python train.py --arch="quartznet" --num_classes=13 --activation="relu6" --loss="cross_entropy" --init="trunc_normal_002" --optimizer="adamw" --beta1=0.8 --grad_clip=3.0 --steps=11300 --lr_schedule="wsd"
Rows from block 3, named by matrix and row number. Rows with one number belong to one channel. Each number is 500 + 40 x the weight over its row's rms, rounded and kept within 0 to 999. All counts start at 0. Numbers have three digits each.
# convs1: first pointwise conv (model.blocks.3.convs.1.weight, 288x288x1), inputs 0-143
# convs3: second pointwise conv (model.blocks.3.convs.3.weight, 288x288x1, transposed), outputs 0-143
convs1.32:490508469448440551512590492564500511485466457515498562402562574515516454471440498508465472530542495450505499463464476483410521503486586490428487479584431535433540460478511491471536498451453524501548526492505448534449546454535489476467475486498502521488498423487511511517417503508555516446483507504444491498524487470468456501503475431532495469417570415485553550456547509527496498489444451445505523470484456489522506449501565597411450
convs3.32:424557458468505437496524525555481491504470559507564507555470473415535521451524538466517468511501483507440638503491485578452476553491513530518489526452505496455450486596501526500541553537497486565498504550603538527519599557445572452481437479503461517565494544548545518547515496502489545496547536496412485531462493455517421545494526499555525549499531524440468536525507492518437383431587511501486524535470507488517540439466558465511508
convs1.33:473496513518517538496611487514567528589512490406447481437494545438523566537516504429555459533505497519427508474504507479598471545474474557493501508473481493596476476538515462495549518491561517435474424502530476435482483479504504487438473522471534457532484546425474494525520453496451511521483446449478492522492498526531491475538580511469538446397516551593506490455416510486466529523481526533434460426500430539497408446549518494476499
convs3.33:499469526439403462537459536566513510528484478479548515481530514558507535485517455513593461402484550561467438468471493526470500503520466488501478514531509524480488470496566521488517538564501508475530534513536423383465521434435497498447535521511510526540491503463479479491508436447489479511502460437509540493487507510482484495502485455535500518482504449451458523429442385485618567552542524524500440490511472494468452505461532545540553
convs1.34:500531492456453548515530514432482502506494480513562476494463524554483469506478513460494495458497542512478488422494510426475468540392562468477473495507480458566538481437464477459425465402471535563491528559505481500520473552537453465547517537493510518463510465564480490471541501520497430515451532486431536602449526518486454511565477482467497551478560519497475482521466509531423500525496482491486471490483425494525464501433440516485483
convs3.34:549505536536534530458450494469504506491483527506504526536453509529460472525471422493524496414482507492446448570591463566581507501472463503515486435497494489465581531588453509508499509546481508473560534521504495465499459445461514544553410463495529477518548478592538430491510496488459507507503489515492535505509558554570512487494497489420618564539509532536498427457463464488527464463513486505517494450560541583444444481501505532508509
convs1.35:480529516514444523537500416470472545520506504524506496429456570645541466541486487493493522497513466511503519454533507527520488440528502513482529469507509550516499533488407466549437489483566557440505487501464468550470428516475439560469488440523481487537494505545507525487518492457534551496484478519496492461488520510466592525500469499490441531481577491457488454492512524506477549508524450497385508520462498518488478529525531525436482
convs3.35:487523493582523544495476549548525455558492573489483484496522455569500545485463544558400537456491482503532489538526475486438523512470542546561448554421434516532528444477502540389580501510570475465452410511455486491507489438503597481452492519544494528563479483510507483491431462457541491532500562559561525564555464479511543527518512476520535570462451508490557464524485519445524510520484483447521442476475498500507451556379519530532501
convs1.36:470497541524466383511523486569475515479415546508499560476502471440534550464561504498438524403525452526475482477515404518582514494457536565521464499465476486469527534506450472495523463484505507495467725440480426487398505576544463521484399500511452531474509493509509552439545555490479446530486479472514463485432437484557499424488492429529526471505467548470468502526508464545485470461497472532441459472556495524501509480501514525517469
convs3.36:491560506548490428520520498489549508473537487462476556494515487551477527447494472472590487529474429551509583475505522502551479476513432532515498432502508557431486582500500479488501525507452548479498515540538478445506488496564496457457508513465565477439460553456590431542457549463475520479461483530530526472496529466479446460441478586533480439487445560511480453492482477507495441501504531456476543498471515493491509533506484464466454
convs1.37:437507505482554564425471459444539462608496482463550490505502504483529540519458531527528495467521513502532407475498425522558413508498539482489559510385565506473547508524496472509484509545559474495544484461458485503534445513517502486546475518511506585521529455499547541516411433510481475515495487475542414548505414494484553511490528462530490513497511567472543434480554473525498436555478476520558520489466500491570512483555468528480464
convs3.37:477501495496529431472488505528501447485579511555561473510548459536505584448504490516491537463489544519578475580470523418448552495532590457537499507550472547505502508428536555578494497554506509502487519498526428514504530488495431567484468547554442486573492489485500446539456465461498434484452479561504457484581518598516455501531527522444461526458508464596461509507502460513475543476457508556456532509551461445593504542567523588546531
convs1.38:418475545511473445526533544535493383484541476517400528524483574506529529522551512532494455518474467413441536489471522476522504539510548497510512512475520479475552488547534452379517507451555562479523565451548482492481489484548466481567418537463436461524478467455527565389552449548543481488492486493448478544510557485430472538565491477535496552477522548535470552522452484483444549521498460529515549519470565479380555473511483484498427
convs3.38:499493498528423482473490448524528562473491462530563466478492494527473436452501514411456504499498516473558540471460501519520579479446567460560484544455496468394502480496482479497493513509511461465512454490493468570457437450510539436521488468491526509513499515525535483469420404505547521482499621456477486511482535533534504571534504495514507447579545519507508501573510510484547533524470484438536511520490473496493439441529551508553523
convs1.39:475555403509511442479494490506482452490458527485511550490466531527428533548474518491601461551488437528531459473462506575505507576536456517483531467438476406407511572468430474501532531527564568523465538533498496552479550391538486564459529486451553433520505546533561451573511486548506486512503486437541535424457507486477444514517512463493541588526517529451478459525487482554438482453559539493497442502460567479556489528514478589484535
convs3.39:514470477547421507529538546544501432407442512543484489512486515493502476521542498500474524536490458516501482519440515486517569578558460507572523547528580526480566465448450481442472486499484588433509549477444482527506452466506541466471435478532410524542534564406477509442490472549486418466543434445517450495550584475460574510475552506501498555426532517432514500486514511513501478455440508484565472543541519504531469515510499487449530
convs1.40:455524510480525491488524470516471555538453518502487462463535435576463455422506498548453555491552430565515532552483473502450496499504522492455470431474608501431526410511471466585464520517400529524495455499510478521506474477490478481384533506535532496474480498528514491517469436501507507517480549519433453551474512442566523421552485444530543507432552422506558489451482579500498562485481433498539484507550496435562575437522505499477477
convs3.40:553475417513455514501466475544497464492466485489512453479544494458411521462486508466508448524478492503502434512527535505499503507582534467507499467539494473573523523492424455498447522446473552548536510550516474496497463429564564434502512498510510542430548503519537493493536468554514466560520423425468566466491476477478474443496504515458488528562516499558536485489497505449499465494542464463533572498471438493475476433556411528476479
convs1.41:504519554495549508504499530451514503427502461560559497508503486427523514561524457523468525536481423515476569485443537550515494479474484534477502544584489498456480467454443507454492540514552602536479460464521482516507529470523453480496487510483494509529549514513441464523523519491483475484512496478501513514494563511535451480448524601454533534523498544498450440492508553524502450427420484420463540538525478464562461484472497526467568
convs3.41:563496509494457507550470474523485492421484523499584508495533532528529460477447476556508473512505506522469538559533479510533506483553500410583510474437489462459548475493555495463498442489475455506526534501512497520448527508525536519450549470544539453467453539499478500543535500494498532485591497512511490523551454534579454463401510532498458545441468490370517490491583577551472508536526417492414552537527482504507499466545441604537488
convs1.42:581518531525453535477459590482500439483515500459523525500458476476545490478459512446476524564501518482471435514487504541470503494559457497524560456498430419487540580471506521502471457507562489558539509545468539529513546563450478570514487475546493512603488521489498474523479549499509486463467431540554485519534521502499504543441517501538458546483572525524545595461426552596446546469549566502558491493474508470499459456562486546499477
convs3.42:506437480530556607463464553466456598525543469550516524466463492440486528467527528430508486533508551525483564480500530506574521501409530487417478450472432491536508501432521531500489534589446543494496480480553452574466486490503479490454530480463508573553530590486493522544465581554492534475463507514542517479547474563549486507507511514481435430435510463519473494547451497479565490495508545522546529526457501551559542567504606537483521
convs1.43:481475518513494495532489482419568499556568511415499524479542528484485461525520504460461581492514541464521421577503399521535476534512506497478508467529451478473487523493502498476461490463533552445508431529514567450445514573555501481534495568499476531474478479488452459520568497504487486463555451523448444510560474506479542540567565599483552531478512458440484470500473542423513528570496612461541533494568462463446602420481437445515535
convs3.43:546582502468572439413536476545481492458473438495523472491481477477484432471480490493458503524497531445509465562456550481555514484503481524497509527529502480510403565467503518492473515408438467588510498503551452486503550493501585539473483446433397585443483466477412456458506523470472535438489484424507549530482515486458503449575480473428517483538526470542459480475506518555569528544453543479527598441442422456504434535523553563532467
convs1.44:480527461553461493498546597482532458530477468490469409495497548491441564465501464495510477461488506492493472530505498501469491445517482527459482495480531498521427433550444457442371485496473420520435542524605464477531507530562512486441527427522452513505483554462558509498474419501462538521481517543435509551505517520522493512498499488484500508434509557488471494583553440458454473467528517469439507518486524583533455484481470561517506
convs3.44:479461491501488561404536523428496486533472466444452512529511463486490565518457466553512512508477558488467521497507511563487524522530481529476542468517512505499436463469471484523508480511547487563507524531470487508509476478475521491460507523504538386472423498494415438480402515555491478536594542447539504470435481516410487461495509490470496487563557530579478507488491435508515548481509490505523472544548523517527495527536481541481508
convs1.45:484499491495551511490458503493528525458574528457463500459489538456553500522502581502491525484502518501509412468473446506448471527552449512537501446490433573518485515438475450525488450498531500549477551446500427484466493562386463513513504525486444516505513511525504515466467490494543483524486469515500501593480455600501564548509438535415558496532520458526398547475507468536487402472486437492476461522538458473505491568531524537532496
convs3.45:573532566555514439540473565547495462492532483493530483511515473484512432463508511554471473498500568550471536443469492527437508500438420471477493494509503386508491437545531527487494447525473447557444511508384419488418550509511463552529457453507442591512478504466483501529459464514591455478487514478507487475536431458417486542572479497452547486499459455453494458525570514486566524505499458498523461514490550469448601500464514540489500
convs1.46:468420519557486473531521591523421500424543496514495533520471547459533532529511483508513481467506493495515514474433506500523453489522429498536560532501461502415549465472558460547490473416496466453427471475520549504519433411525549491520484460443447501556487494432525506537530499517513528477448544516475521529458480475420491580480519484607483508434480531519522521494539493404532460506478521462571520519442511488553571439465553458450456
convs3.46:425510511479478517464485406494463520528495494479438510459507497450504469458497430568501510487526465501533516520577461491466500474479494498522531454509530556541448466492510549455503471509460505469498538476460504452512467490559483549526458531527491470534447557548466494524528515498492491460502550481478489435480423504536446548502549390500516432476493525480479466462451550535612458455516493507490548502474541587470454570585535515509484
convs1.47:501491502473562525512504453510562520533487500558488526554402524499461578549523532537478490516527597529465459543486518549532522497522500527490491504522518490519481568499417520505474539533530423406473511494477595516455433531489533478460543525517438505524504502468496451566466415505471474474528512474418520524595448492476529481545500453595537527481539412543595517482567585518492424509528484495577480502476489522515531537480545536481532
convs3.47:473539448481423519503560593551547541480469499571511466490443490489558488486567516536476521464463444567623511518494570475488511474381448503518451468516513535430530549477525501475494464488500513535405450503456417470496471481516569509549435487527623530485474507497499475474560510491587421538492547565437469501571492438483522489522487553448478516533495506439476509478465449518522558485479510533485476539511505517535505493487508454534527
convs1.48:519548442532452474526537439532574459443501483516449494510437482484540457436523466531482540556482489500480500570544486450454494500467459457479483513519518468447510505506524500579415499470450521500551537457485546470517421484517521474520526521469585484466550522559529520516481487507506551532519578492427484422561465529495473601498470515545460508500478477537487563576570502466543495486553470453515524496536501513493535415462526556497526
convs3.48:425504414524502562488559495508493493490545493483465510517574580449572515488478544471510559551449515493503561516423517510429532478487523532411529617450471538469605559554529592433525493512599437584526517511500504516536548507525462508503451466508467473548528447534494556563496496590452478495521538475452395467511428510451520483500478546500465469509434484518519577503493558519512576436512563514519537456510517453440511520541492515547506
convs1.49:504509458504508503528514504549496461581471436487593423485544479523485452529561447534482534478491511514452530495522460468516489474473492467510438430538553602508484467500472532452572474509436469402437577504508511496468534494491535527449459513460485434460559505591525512431495530505554396504456552458519499498504515548517479457513497585375484465395466534441542452488523440478500509492544480500495487488517494471529416460560522483486469
convs3.49:504531528465498455519538484511493516490558441431536491523556500530408483533512497474533544522505438482592521513475533590541504504502511491508502480456471473474482474432451471528548450497515561564464445460530479455460511491471454465425512559513452443511462557468491509597456539556503483491510554512498513502539458449479416482539430549536441522425522486455480477444514499525476547467571528455518508508454550507442436533508456473466495
convs1.50:452509444495503550471571543428583558452519462472481475512464515644524549572470515480513549523496434508524468559461529483584489442445484522486529543488445577480521532496493518444502475455501510522484428564501421533510546514546528506472532414457505527485490449517532512510488554479535487523437514461527493458487472491503529517512506468518568522555600541532464436455518458503479500508482470477486491485554488536559499521589495520481469
convs3.50:512447556496529505511494565570502513544459529445627541515480506492518502534501526548491498534478545498506487453456463491490516513471509490541480426556453571490479505503496447582471442491489495518480531448524558432510474498470542599526509439450509541458607525458481538425506510504550492490479488579483477552523513513478504543544501516504448426426550579453507522487574553498439500493564410539596512518527524485507496481508441445555475
convs1.51:515462542481495497470461464503530495552589515504558463517522537520525515452477520542490485547498496476508517508457511481510474521445501495481543509497504545445450526432526486557551496582493542496573589502534519494489468497513475594536497477462508520525517461504512474504501495508489537474500430469470539505441499477454478545498613513568602504483491509504511476563504507465510515534451511534549547482378465522458469497553452546593455
convs3.51:517480505496412551426546569456418517545483521474519407516395510458510456559485539546556489532418522505499502480457551565520491516542505493523563497466570482448520453538452546520500503526548524588570491522539494565486498497478455514490502545510538499540517528532483499453492470511512486592466477492457446458549530517525503451477497488519466485563555512401484499487513471478502586468575497445542446460495532486518525519466562507559543
convs1.52:474429490436543530544496535456478506502493408464507515452457434489495507465450503513544507533519447531472516500455550458555533507537508432495492508439545476520496449459503546479534530467533455524475502563422432493509459474465535523430546449419477490459518504413532521549530447506487505531508461451476535432541505460550457493509513523566490487521473528541522487509493531501519533511526527379440589563595475465469442573503545491504405
convs3.52:519499453420524505482508400452507477531520530516487515491535504555525458496531523457432533527545575524484528506471484522429469445554488540513432534565512567446432437434579493525584428478468518526511438501500497448467527469550549570538470496393510457493456486557544565557481494456514505549486537509486590470432555482521536497474476478478466445547521540471530382494526518580548454540516521577478527518500512529539489454509418507518523
convs1.53:502555551539529502447430490502476504483533481496538572525516463507601448486443543512476545503480516424478513533501533525540483495475481456430504514537500472483535533523444435470463487525497487450431531515583573493503547519509478431459520554595574456482532441407545472492525526538506502557497484531481538505415477491471478524498430555486514511472500452474471591460480578542537403467573434472514510528478491520510492449522472453463432
convs3.53:509485496537495538502485557485505493491446548423519478461455530519454598578521540531477539523551504427502482496515483460440526520450466481511494540534478506441461484475424479500471481461434443441477493505451473473510495536531496513499488531427504507519532418446473504550522541466539522406483463505582555465502486453550542486523552517466481580498533532548533484477461461517563491526602426527501496498496490527501525504468522475504521
convs1.54:495477490525494515498516575462511524455518536515484522525467483486485560486494489458601442513502528532466456544517487490558561477475414480503568491495512511505512487487432510454494494448509533484563504526516452490507440494435520530479552526483468509447489433411502507478523555441512469523468578505519519484490488521531461506587479425437547500499478536456480538513484521438516531551457475550522468493513513524504478531451534499512490
convs3.54:448481530479486517451486569547572548510479455524416483533530568502469544480541496506453452479495510558507459527509492548583523539504505561442499524487505522497493505491562519513459504552511552515530458522540622459540468588598468466475521513461456507481543467471565487491439508511529520483494535546543537473520480525500505489581456412417539542499506509486450445559576491557475455548554533486544595497477519627470488536516468535510491
convs1.55:481471494489488509483560489414439519486560517537549550600534458500535515408532517535536532445539481504488534529503495463448510554464538492483495454490560469469529519448513473499522494525516522513520506485433407548534561470534465509593576460389458473492489555522507502584551561483496465495488481554478557510589456532468466511522509451476456492487464536500524466514440547563517512475503535434476483489505501467445525463512445554441544
convs3.55:578487507467420477479541461485500497524516487409464503463501471468531447543502462470559500488496443489566532500502473504524518501450508511570588491469497513516487522527470512499556502473553481561538481485554451515506568554479511503452444486482487476478522475539510545503488502583517465503486509500545473554458472446511555472529435493470461476495440473544511530503471495468536547517473448487568499484494439594504532464480495429535502
convs1.56:536546532533509445459509533522461472538523517380480538530521497461531518517516471488514475495511606463562462454570562425519468475549595489468463587455490552501535520438541488541506521500513450477583559463476508474515521517524532459544450485462464450513449491557458461507444517508465424516517461581545395456487474545561503455545524535476528510483494506528560556541518484506451502423497569455495548551461491491466550508457494537581604
convs3.56:515429521519561502517436441559427520473471489532477503572527499554480430554503502537456470651513499481554484526493517519502540440524413494477505462560506483525466511596506546530493508495485505458461514478510531558471521512491498506492476445509418491533457509571475490475482481472439585545547413518503520525458486532477495496497538532499552495526452472595471502539518510463467496466551469434508557529457503554498526520479476552501484
convs1.57:493485532542490514460504459458554488467570465567511503475486529543435506435466533567455447473522523558484534526545496515536479490416523511531555483556535426440473524538459533472557483460499523477548532440481466523547437487508515552547469555509507583516481540497476496475492567500524515450444494495556520532597493483490523484427488497460483473491435523466479488483472467499496517511468565465466469426465526492518499501490512527498521
convs3.57:526543540466529488495473475390478556491502516579438504488498473487471471569505474440602519470476489519501538539543464478419462549452500475488521443498470500521426430486545512496464474397587502429457472450545418468466477490442502492415501503455550468497438498491425445530524564509516554545463536543504488450531490507490561565546577555460531562506495561520500465498449522544482495446433521512497527524553519530484548512476478533509501
convs1.58:574449476498572501474462551479455488461448477531459419586515517524481479591512494580476486508570506514570568517458448529526514469496491450489463494564497519539457498598504460515487438504427497517465503506555580502550570544429530411460500498459449570525447596533472485528507460466497459449508533539564477529467526527539518461436540505496480446556455520509541505515574517495513490551409492509576468498555483551548500578560489491501482
convs3.58:493507501529455440523470505496426505501484484561523473552465464489477444590578499522507459614488485465570529551494498444458553453498520569466510423479553446458515508477522529467421545492469504487478472579526526488527504513506520524556467493396530520500421475515523533505506493437540527495452556576569554450453499515532457539417528416516475487542461498442507480440495473463480587488498450494471510540508477463547507525507454516475377
convs1.59:528536529491535449521519530559571442598462482456518498505532558541425480607479468532476547507544477469485488477540487513461495446519474526476601475409494499491462514562470481534492491491471493578478571499465465542503478487439496522498462538520562578439527541467519563466559560471548515527502506499541510503422503402526526471511462425576431525499489524497520528486453562497466521498483521545566471462578510490476491488526526549517562
convs3.59:469414482536439466515490464590583427464536499536533503472469538487464524411470480405459523577495471517486486485535551444501571463503505574557541436478479486510475490485501486496546504451615543536494432540519513500437533549456506527456517553496477523483527485518515464559494449511415508474507476438522507524470414530456504487536448480509476523504446574398440507535462521504521540444559499506535490537506501477543481491485500518557520
convs1.60:503559489560437474475494560501482512531505451542431511546533495503518466491489503463488573445559479509465536469505508490468538593454569522433517575543524471512540479530473489538543478512538438500501545439495456432495520506510471562465537456506479561552458462494526468541536515517528409499546522447489482525454471521570483517475482476502494473504492441509451489459485488497545574543491529469531503420545419436491531618494442521491478
convs3.60:434472462444438434580586515498507531530492465499449528537410531517507573418498498480584527518503435481431468478497461529479425531489471424541452481558532480501482503486496529472480430521529472514452493526469471520467538437535490463548492497472461477438471516536527484496475467441535521575482514545522493510453380547499511501458476474531506450537474527563536507513491431541405473533471496516532471510480395584446505495515492443466465
convs1.61:523512556456453513575513483514496530562520562577468558532559495437489510491546506587513478562513505517469534488526448496523523484471446461588430504513461514539554452540473378518547461482409472615489561502476465534518494517502453515558570436551599404556491466504482502468448506501497438525517589469488519522450500534429486499526511538463477448528516448536503504458526494538476432517456513511515437571496458536482545414526504463473531
convs3.61:434424551377508488482600551500465558527479465525555534533483554482518535519473479514573450433462507493525503529550537481479518504514574513437474487460526534505548515481503513515594576540472448509403516452474513488464513493513582413551515477501532481477490503510479448451479492560451492577470504471525488441503452492466464490479488522499445499453482427468537523505463517492522554436542502571497548485487437402473521504459522541533555
convs1.62:488512467553490523573521488505536596506515529523562504503489479510556463539455539432462431461463459463530535519494461458496528489578444444541457542408455480545503493525419536410497431446557507563527563443466531462507467502509483526548450503528489493531425520540517528504528568556499533459509407539422486472501543542467494538522535558558467508448506497481507528485507458491567490508614519502514501458464546476453562570472526538461486
convs3.62:511465506480521480477514498503488490464485588463533470526447498441462512490502535488504526479483441444584454525544476439480543502544543487485633494446481514554527451388529512449490512442473457559498492542539535540541516517455472473493515537510560495453520506457491477482463544430442512470474462403411528449553498507444463467530507583496477496474570418521529440433492515519481533439479548437480484497560424539443486476555424501524499
convs1.63:483510478498531495459498527530558519515490466492460465506478498524476421500480502498422509480480464506481435496521475482470463523471477478493461560524574531494490476481446482466499494510556555503506461440466555496469449471423533473491553547387508426493547547480518518533523513477534581498553507522475490588538488441466438555470489445473503520495463433559513419486525475572491484483550586511471527519536515482443465592480575532488541
convs3.63:500517513464458505489464558495526570443537489500498458482462500550471476449497487422501464466509429560500495629481490516480471428511518480435456556480483463511522477533584375487573502531535530484531476568461508476473447495510504452500472507469549491532429492516517489518478502509519509517531533562599475514540522492415515488421529480502453489592494478521464545491526529477439476553472516534522567508433496499536519531506550469513483
convs1.64:534528515480498504486556481487504480432463465456455500509476472544549552588475504541410511444494487511479519588517539516465497490420515469510498545479501484536500567477459413499475484453444563473591438522535491513463564501518560493483537555496540570416518495482483506550480478486455499478445514466494491486421464475536490483549485474522491533512469523511592427512447460416457553518563508492525483571531549526474504424528488534486516
convs3.64:557525496440460458482420465502496445402447444442482460530475466485518490513527517478517508577503444524469540477491515440469486448499488537492485515509487529557475533492511513451502538504536429523454509486450469475520522464553525500511505508496575454485527509465507436499539468474506465489544487464492465531506542563491508435495527456522513484441551575537511593521587481509466478384443514506481530443561470440485514493511526421505511
convs1.65:447522494558545527462458503446538518462479415515534527500487450485519473531516534519510437380577417487472503555531471493481457474520555599517516468565536464489448472492532464481568537555477499483458534456440553523536512494476447486501447510452505476544528544470529547512491495405516489536458546491498477471491470479581433547519580490456464420485612518463462570475477510519545567451464518362512496493507516435509496506460548519498468
convs3.65:526457442472448420516541496500453546393458492567514482525516490490490421495463514512520493489501549471500407521483509530545538488481574439506488514482576463457545397469501517503525601445458470520527550512480473495498529453539488540529506556469494522506521466490508547504540548524489554504557491546528537563442527453493499534545506550534573538494516452518495450481460576529550519454542440477559458524557548478461452427574423532522488
convs1.66:582545469534523546565539493478547577489470460475490499419447551494549511540570500508487534548511572485519446512485558474491486561529453498545499549514616461516516525456541488536415425515538501507494489551585516522489496508386541497484513487458453510413556559486492538478451502481522527425572565440471539530498514490444510482527513518533454532518524530451497552472480463490516520540525514511546440521473540513529461568487486399488496
convs3.66:549534523505523422486537516484505505493461539533504509523457452481493522493503543426474454456540536454457488543497418444450507501428600528505483550469492425504590545472515424526531428504515469545451493410523542500531515418509521542439447568473524453497532455526542544514514471478498545441575526456466525563515575472462524496518488509554573509502551503562533489568521585489516489474483604504483524508511454509508494445472519452513480
convs1.67:477499450605441479472526550478482459475491433532452490477517501520493441566523527519529490495529495606526494530509528528564475458521524494410513484473534585467505405519505512474524508499530507510498535519506487489550482511489457508454513498561509479431496461542517592582500506541546457505491472527470514499458516520539536489514604488476498373486546500459508516511495445499473535490464465488466520451436463465566520499475527522501561
convs3.67:503556538488454507504521558487424495511458481576483541500571535506526421456535583517481416484467528478532527504541447483483524512434433466533421514467450511475511543460506472521528555517445559404408487506463521537453419482553429536501502509504511496512499511460484465489477451443558515483541461512539541428500486433518570510476454467506521541510544455487508497532471456460417524498530468472590575489515468499500462484546489506482579
convs1.68:539423532494463489566530557503482485481511469515497412469457573500421515556495516493482526462495482489488553525543571476482385511491510490491520483467530566502515548528493550568539508508476492481424511495559482501458551463512476538555412553504523412522502497537473519483479484529507435557485527562434443594505491482424528492515514534542509473519473479558528561416519508498432550449604489478529532523514526510474456501463441488557541
convs3.68:559512513508441578533499469529462518458459508543504576561471558564476493484482444420520470477492452489518576498444484511496552486621463550497520435485442477517462515531495470485534565457486507496594516533519425530534547497582518481513468499504537542512460517490519546515513529499529524553486508504480525561510530467453518429516504511481521487496443449487520481458506585464483530446522497480548372530503527479436499533513530539488510
convs1.69:546528511507464460512482477438524547461478493506458541545528546535449479476479510562499572485493478482451570581526466477576483507461436466516469469459607467573515518519530461485532498524508500495517466518472532475508531513498484424522514482570499423520461461542502485483439535454459532482544508546507531515509499447444536493521518482530519491506414522445527491520453509439566438489454519530528532466422472524483482484502561511513476
convs3.69:492475539491524464490531489471522471462501456491467509600486486564477496436504498526465503423401440451496515496484446519504478489464454481426505516574544594495479507469473463479503523507470518518501523419485510526465526505550549481554541476471470507458518457472527502508573462508436529496443537457536540558469502506545422506472416510552554568424472539564510460527511487434516506561501561531501521474586497476572535486517459474472445
convs1.70:490507496449488456547567432574466564486560509462486531497451500471524503415495517439523571452503525489475504468463500497551511566514531556471523507531546533438538470455480423520483463503504507485511503466452590528534557481451520481502508510548412510461447516499531481437411503531501468480448482447478514561542475435530522501582459466513452462564528540514520484470512613450510531511537567540542482524541521481495459441486448520497495
convs3.70:429516505487523440454491485510498503452511550547477473490427542505492527485520564441531468460565466496520487490550430465497600537516502430381525555536477465514439532472514549484475452505487489479454527477540544568472476489481543579493561470509452513467498565514493409550542520506480496552479550529614558533540538514497604484434491468531472467433511525517474521521519525534479482414500511526508510543467452445555487484529502531458518
convs1.71:437437458488514434509516448483564453518510563515511552514502495522453551530495492568439472479423538440537580472581489440435504428467527500446547476514485510468496456511522481427522415571541569495498569525471449467504516481493504475496492529444565456460484489519555505513507483455473441563501525493487507544540474496528537487485477496473562474518370530508517536477409467457543517474423518451558502438517431493471521450497471524465514
convs3.71:443500466492583540641467444525497511467515566495543493544456454497501449506432560477503453541457527499411594561542486464509451492466403521577563501561469581495548489494555536411546518493481505561551493452504472488526414527504503491563497523500459532512467526429438474455464536464531500494576533485543529565498507496528513555513428524497477505417567526532512501433500505504543519446532525448526541511502557492570464491498461465469448
convs1.72:488498511447474415481432472549437473440545554466463539516519493530589542438555539492468498462466520499453483471472548464449513538464509459532472499478469429552531512523540539528474512488478515476458639412487454458488537423442489520560435471463401517491535498448485462477493486482540451526502457481512515484564545507530468522471432496472534446461519504461483454518500416516523467522516489455414482533553531523476465540491519510523432
convs3.72:445513538560535506518484500469535501469509487452491451512434507545469523454529448484552512519489488511530534441520473505584475469571481531500498448468502527508469518512454508490581522497481497446490522525575430485542505496490503464462461523511517467394495572446553439510495480469421523460458521521547525524500481447505471479465492551532533490472519594513466438479511498539517500537542550454488498505421472512465497526487540425495439
convs1.73:473464547470541503444490562517551543510517462520475518441529458446575455442475535524493492479559502483583477460571469450519511451538523554533526605462455487500491400468520456503456523496511503602493472483482629523549447477512485500491532464480535550525556520498481565483510519449511495547590541488482461433506443489515508553515588504533478508505562466478489521513527537518528497477505454462459478540530568484448466435517497454497549
convs3.73:518500503478524494522500428533539512487480486546459521489515565535511461519425550470440506555498529467472514440605514487458464496455564533505455550511503494556438505420515417500462549526469455517536466494534493514454565472477515563547555495541484551535505579513496494496446507395532498568511452449459518554576476480522478442504511522484612470510495553434492515455519467484539470582507479518548570462532451509426530447477484498480500
convs1.74:449450503469472444456499483530582450495509505486548464494518515494539455470482549496492470455445552548496513535480508497441528519562503576503509541549500499475500401533444496480448436492459504457479594442477491511500484492588485488471462599464495550577533515498509514527479509507561519395524419506531467505485456467524467506516427581490517465463499436535479502532550457365478439481488445473509464564520556508493463455516505530525483
convs3.74:490532483459502470500555516491538530514519487475517473486531495489482515503487505540592530539461457552544557504509503538564464467599531467498499522495506594400529500448531472491473512525530562554528534509511495495544466517550486487455509503462515417535475461468488434497508550508488476437500555510514499491507530474548472478537503499523486521516508492537500476467410535459520487479466546547488575514512469463457450513509517483466521
convs1.75:527458488467493464529479529464531554453484466472538517524489465436466539464459506504509484497517453467576534532521481521561529517483485594432525515505552443485541522417521505519507485435517550573547540476421459552421438588537528547511462479460489555464509470486499496476446518530571498482525482576528514491489504490510544503615527523496469552527458542497494501464506477487521460488502504501500498534526459453469465474543490558471446
convs3.75:534517510536462538509485519562487453522543588460412469458548520492560458462451490540510492485517553554499476528487451504520492522514468501487503398434483512477479591466494468492539542490510567422570504511526471506510463478525531515527521517530536511404508487530515455503496495523553487514416583531603528537458530504540468505533532489468513538559531552523539541483543454552440454487458521529538534495500526461566533509487465443436520
convs1.76:512426508482537415499495487520429480454510584470494570467526456573483464504572506477495517532512514461518508478522575434477481487500532476449495452547567476445531482491442482468514461494455470445565556519472527507540575557598523533518517526544570489457576466508480472497475509520491480434466419476553509545524471513417437489557455528550518442469513573509469530606495534467467587506563453501448535488447522472477470514492505447572477
convs3.76:537494448566465461451476435501478459390459495515506550552471503527498523506540524502487523491468505492439496462492464492511492489466593508434582520535473458528543513507566448518503553512478440541471463434523521542466477550521544456523513499390475547519566462382474532554482478458465547429511464528464402538551489462509422561477548479532507491534539438534392552542548492457511504553557472458475513502517466490517512545506444532497492
convs1.77:503568521446515489488521481506485418483551534420518457472516478507477435539522454450513537443446423477534531492524487506465556527555479471416423428520437545552528519470575424481498449502476557440496545469478552487522491476469499507520501583478555523543521485499501497466563506485489469462510475499516512506478570470511502511546459472498508449444485423519534520442469479529522514429527529428512460503547524487462397554573546524460507
convs3.77:513535537471414504497522462505500485490505534565491592439475502475524506506525450477532513471452429469418537510444509589468576492572545561456485488514460495453501491465520552526505509454474535510534494455526503496475489581482539525439562589467470495417499563390488451444521500551586557487528497503542517386510469427496506552462504466515449556454520454479530465464500496498478527546492574501571428540456490538504469408504514567492513
convs1.78:491497579492533472466454463527546469505518493505530459423518505507481568476478436453501461515500532463479471503499473527450521500480433491496495545456515395590451514548483506449479492566516507500537587466476543445567486568546443406509450506500433441538555466447536474568522540509600463497502525492528567504512485532482455486466492540456467537459551460509580578505491475505537511477519494548441485503611500503492495465557516415430451
convs3.78:474475469507521540539457472468472519543550489519538464501522509442486513570511511449473505488532534444440513521434484504453541442498512529465488505426524440488496433432521487454443558516525514489569467580522527558441521505557488471509564510469415564531497568491505473492530482488531524555536575496511499540481477534498523530498555545475551562499485488441491592477524575515598548424473484494455447488460511537500491428480542529556541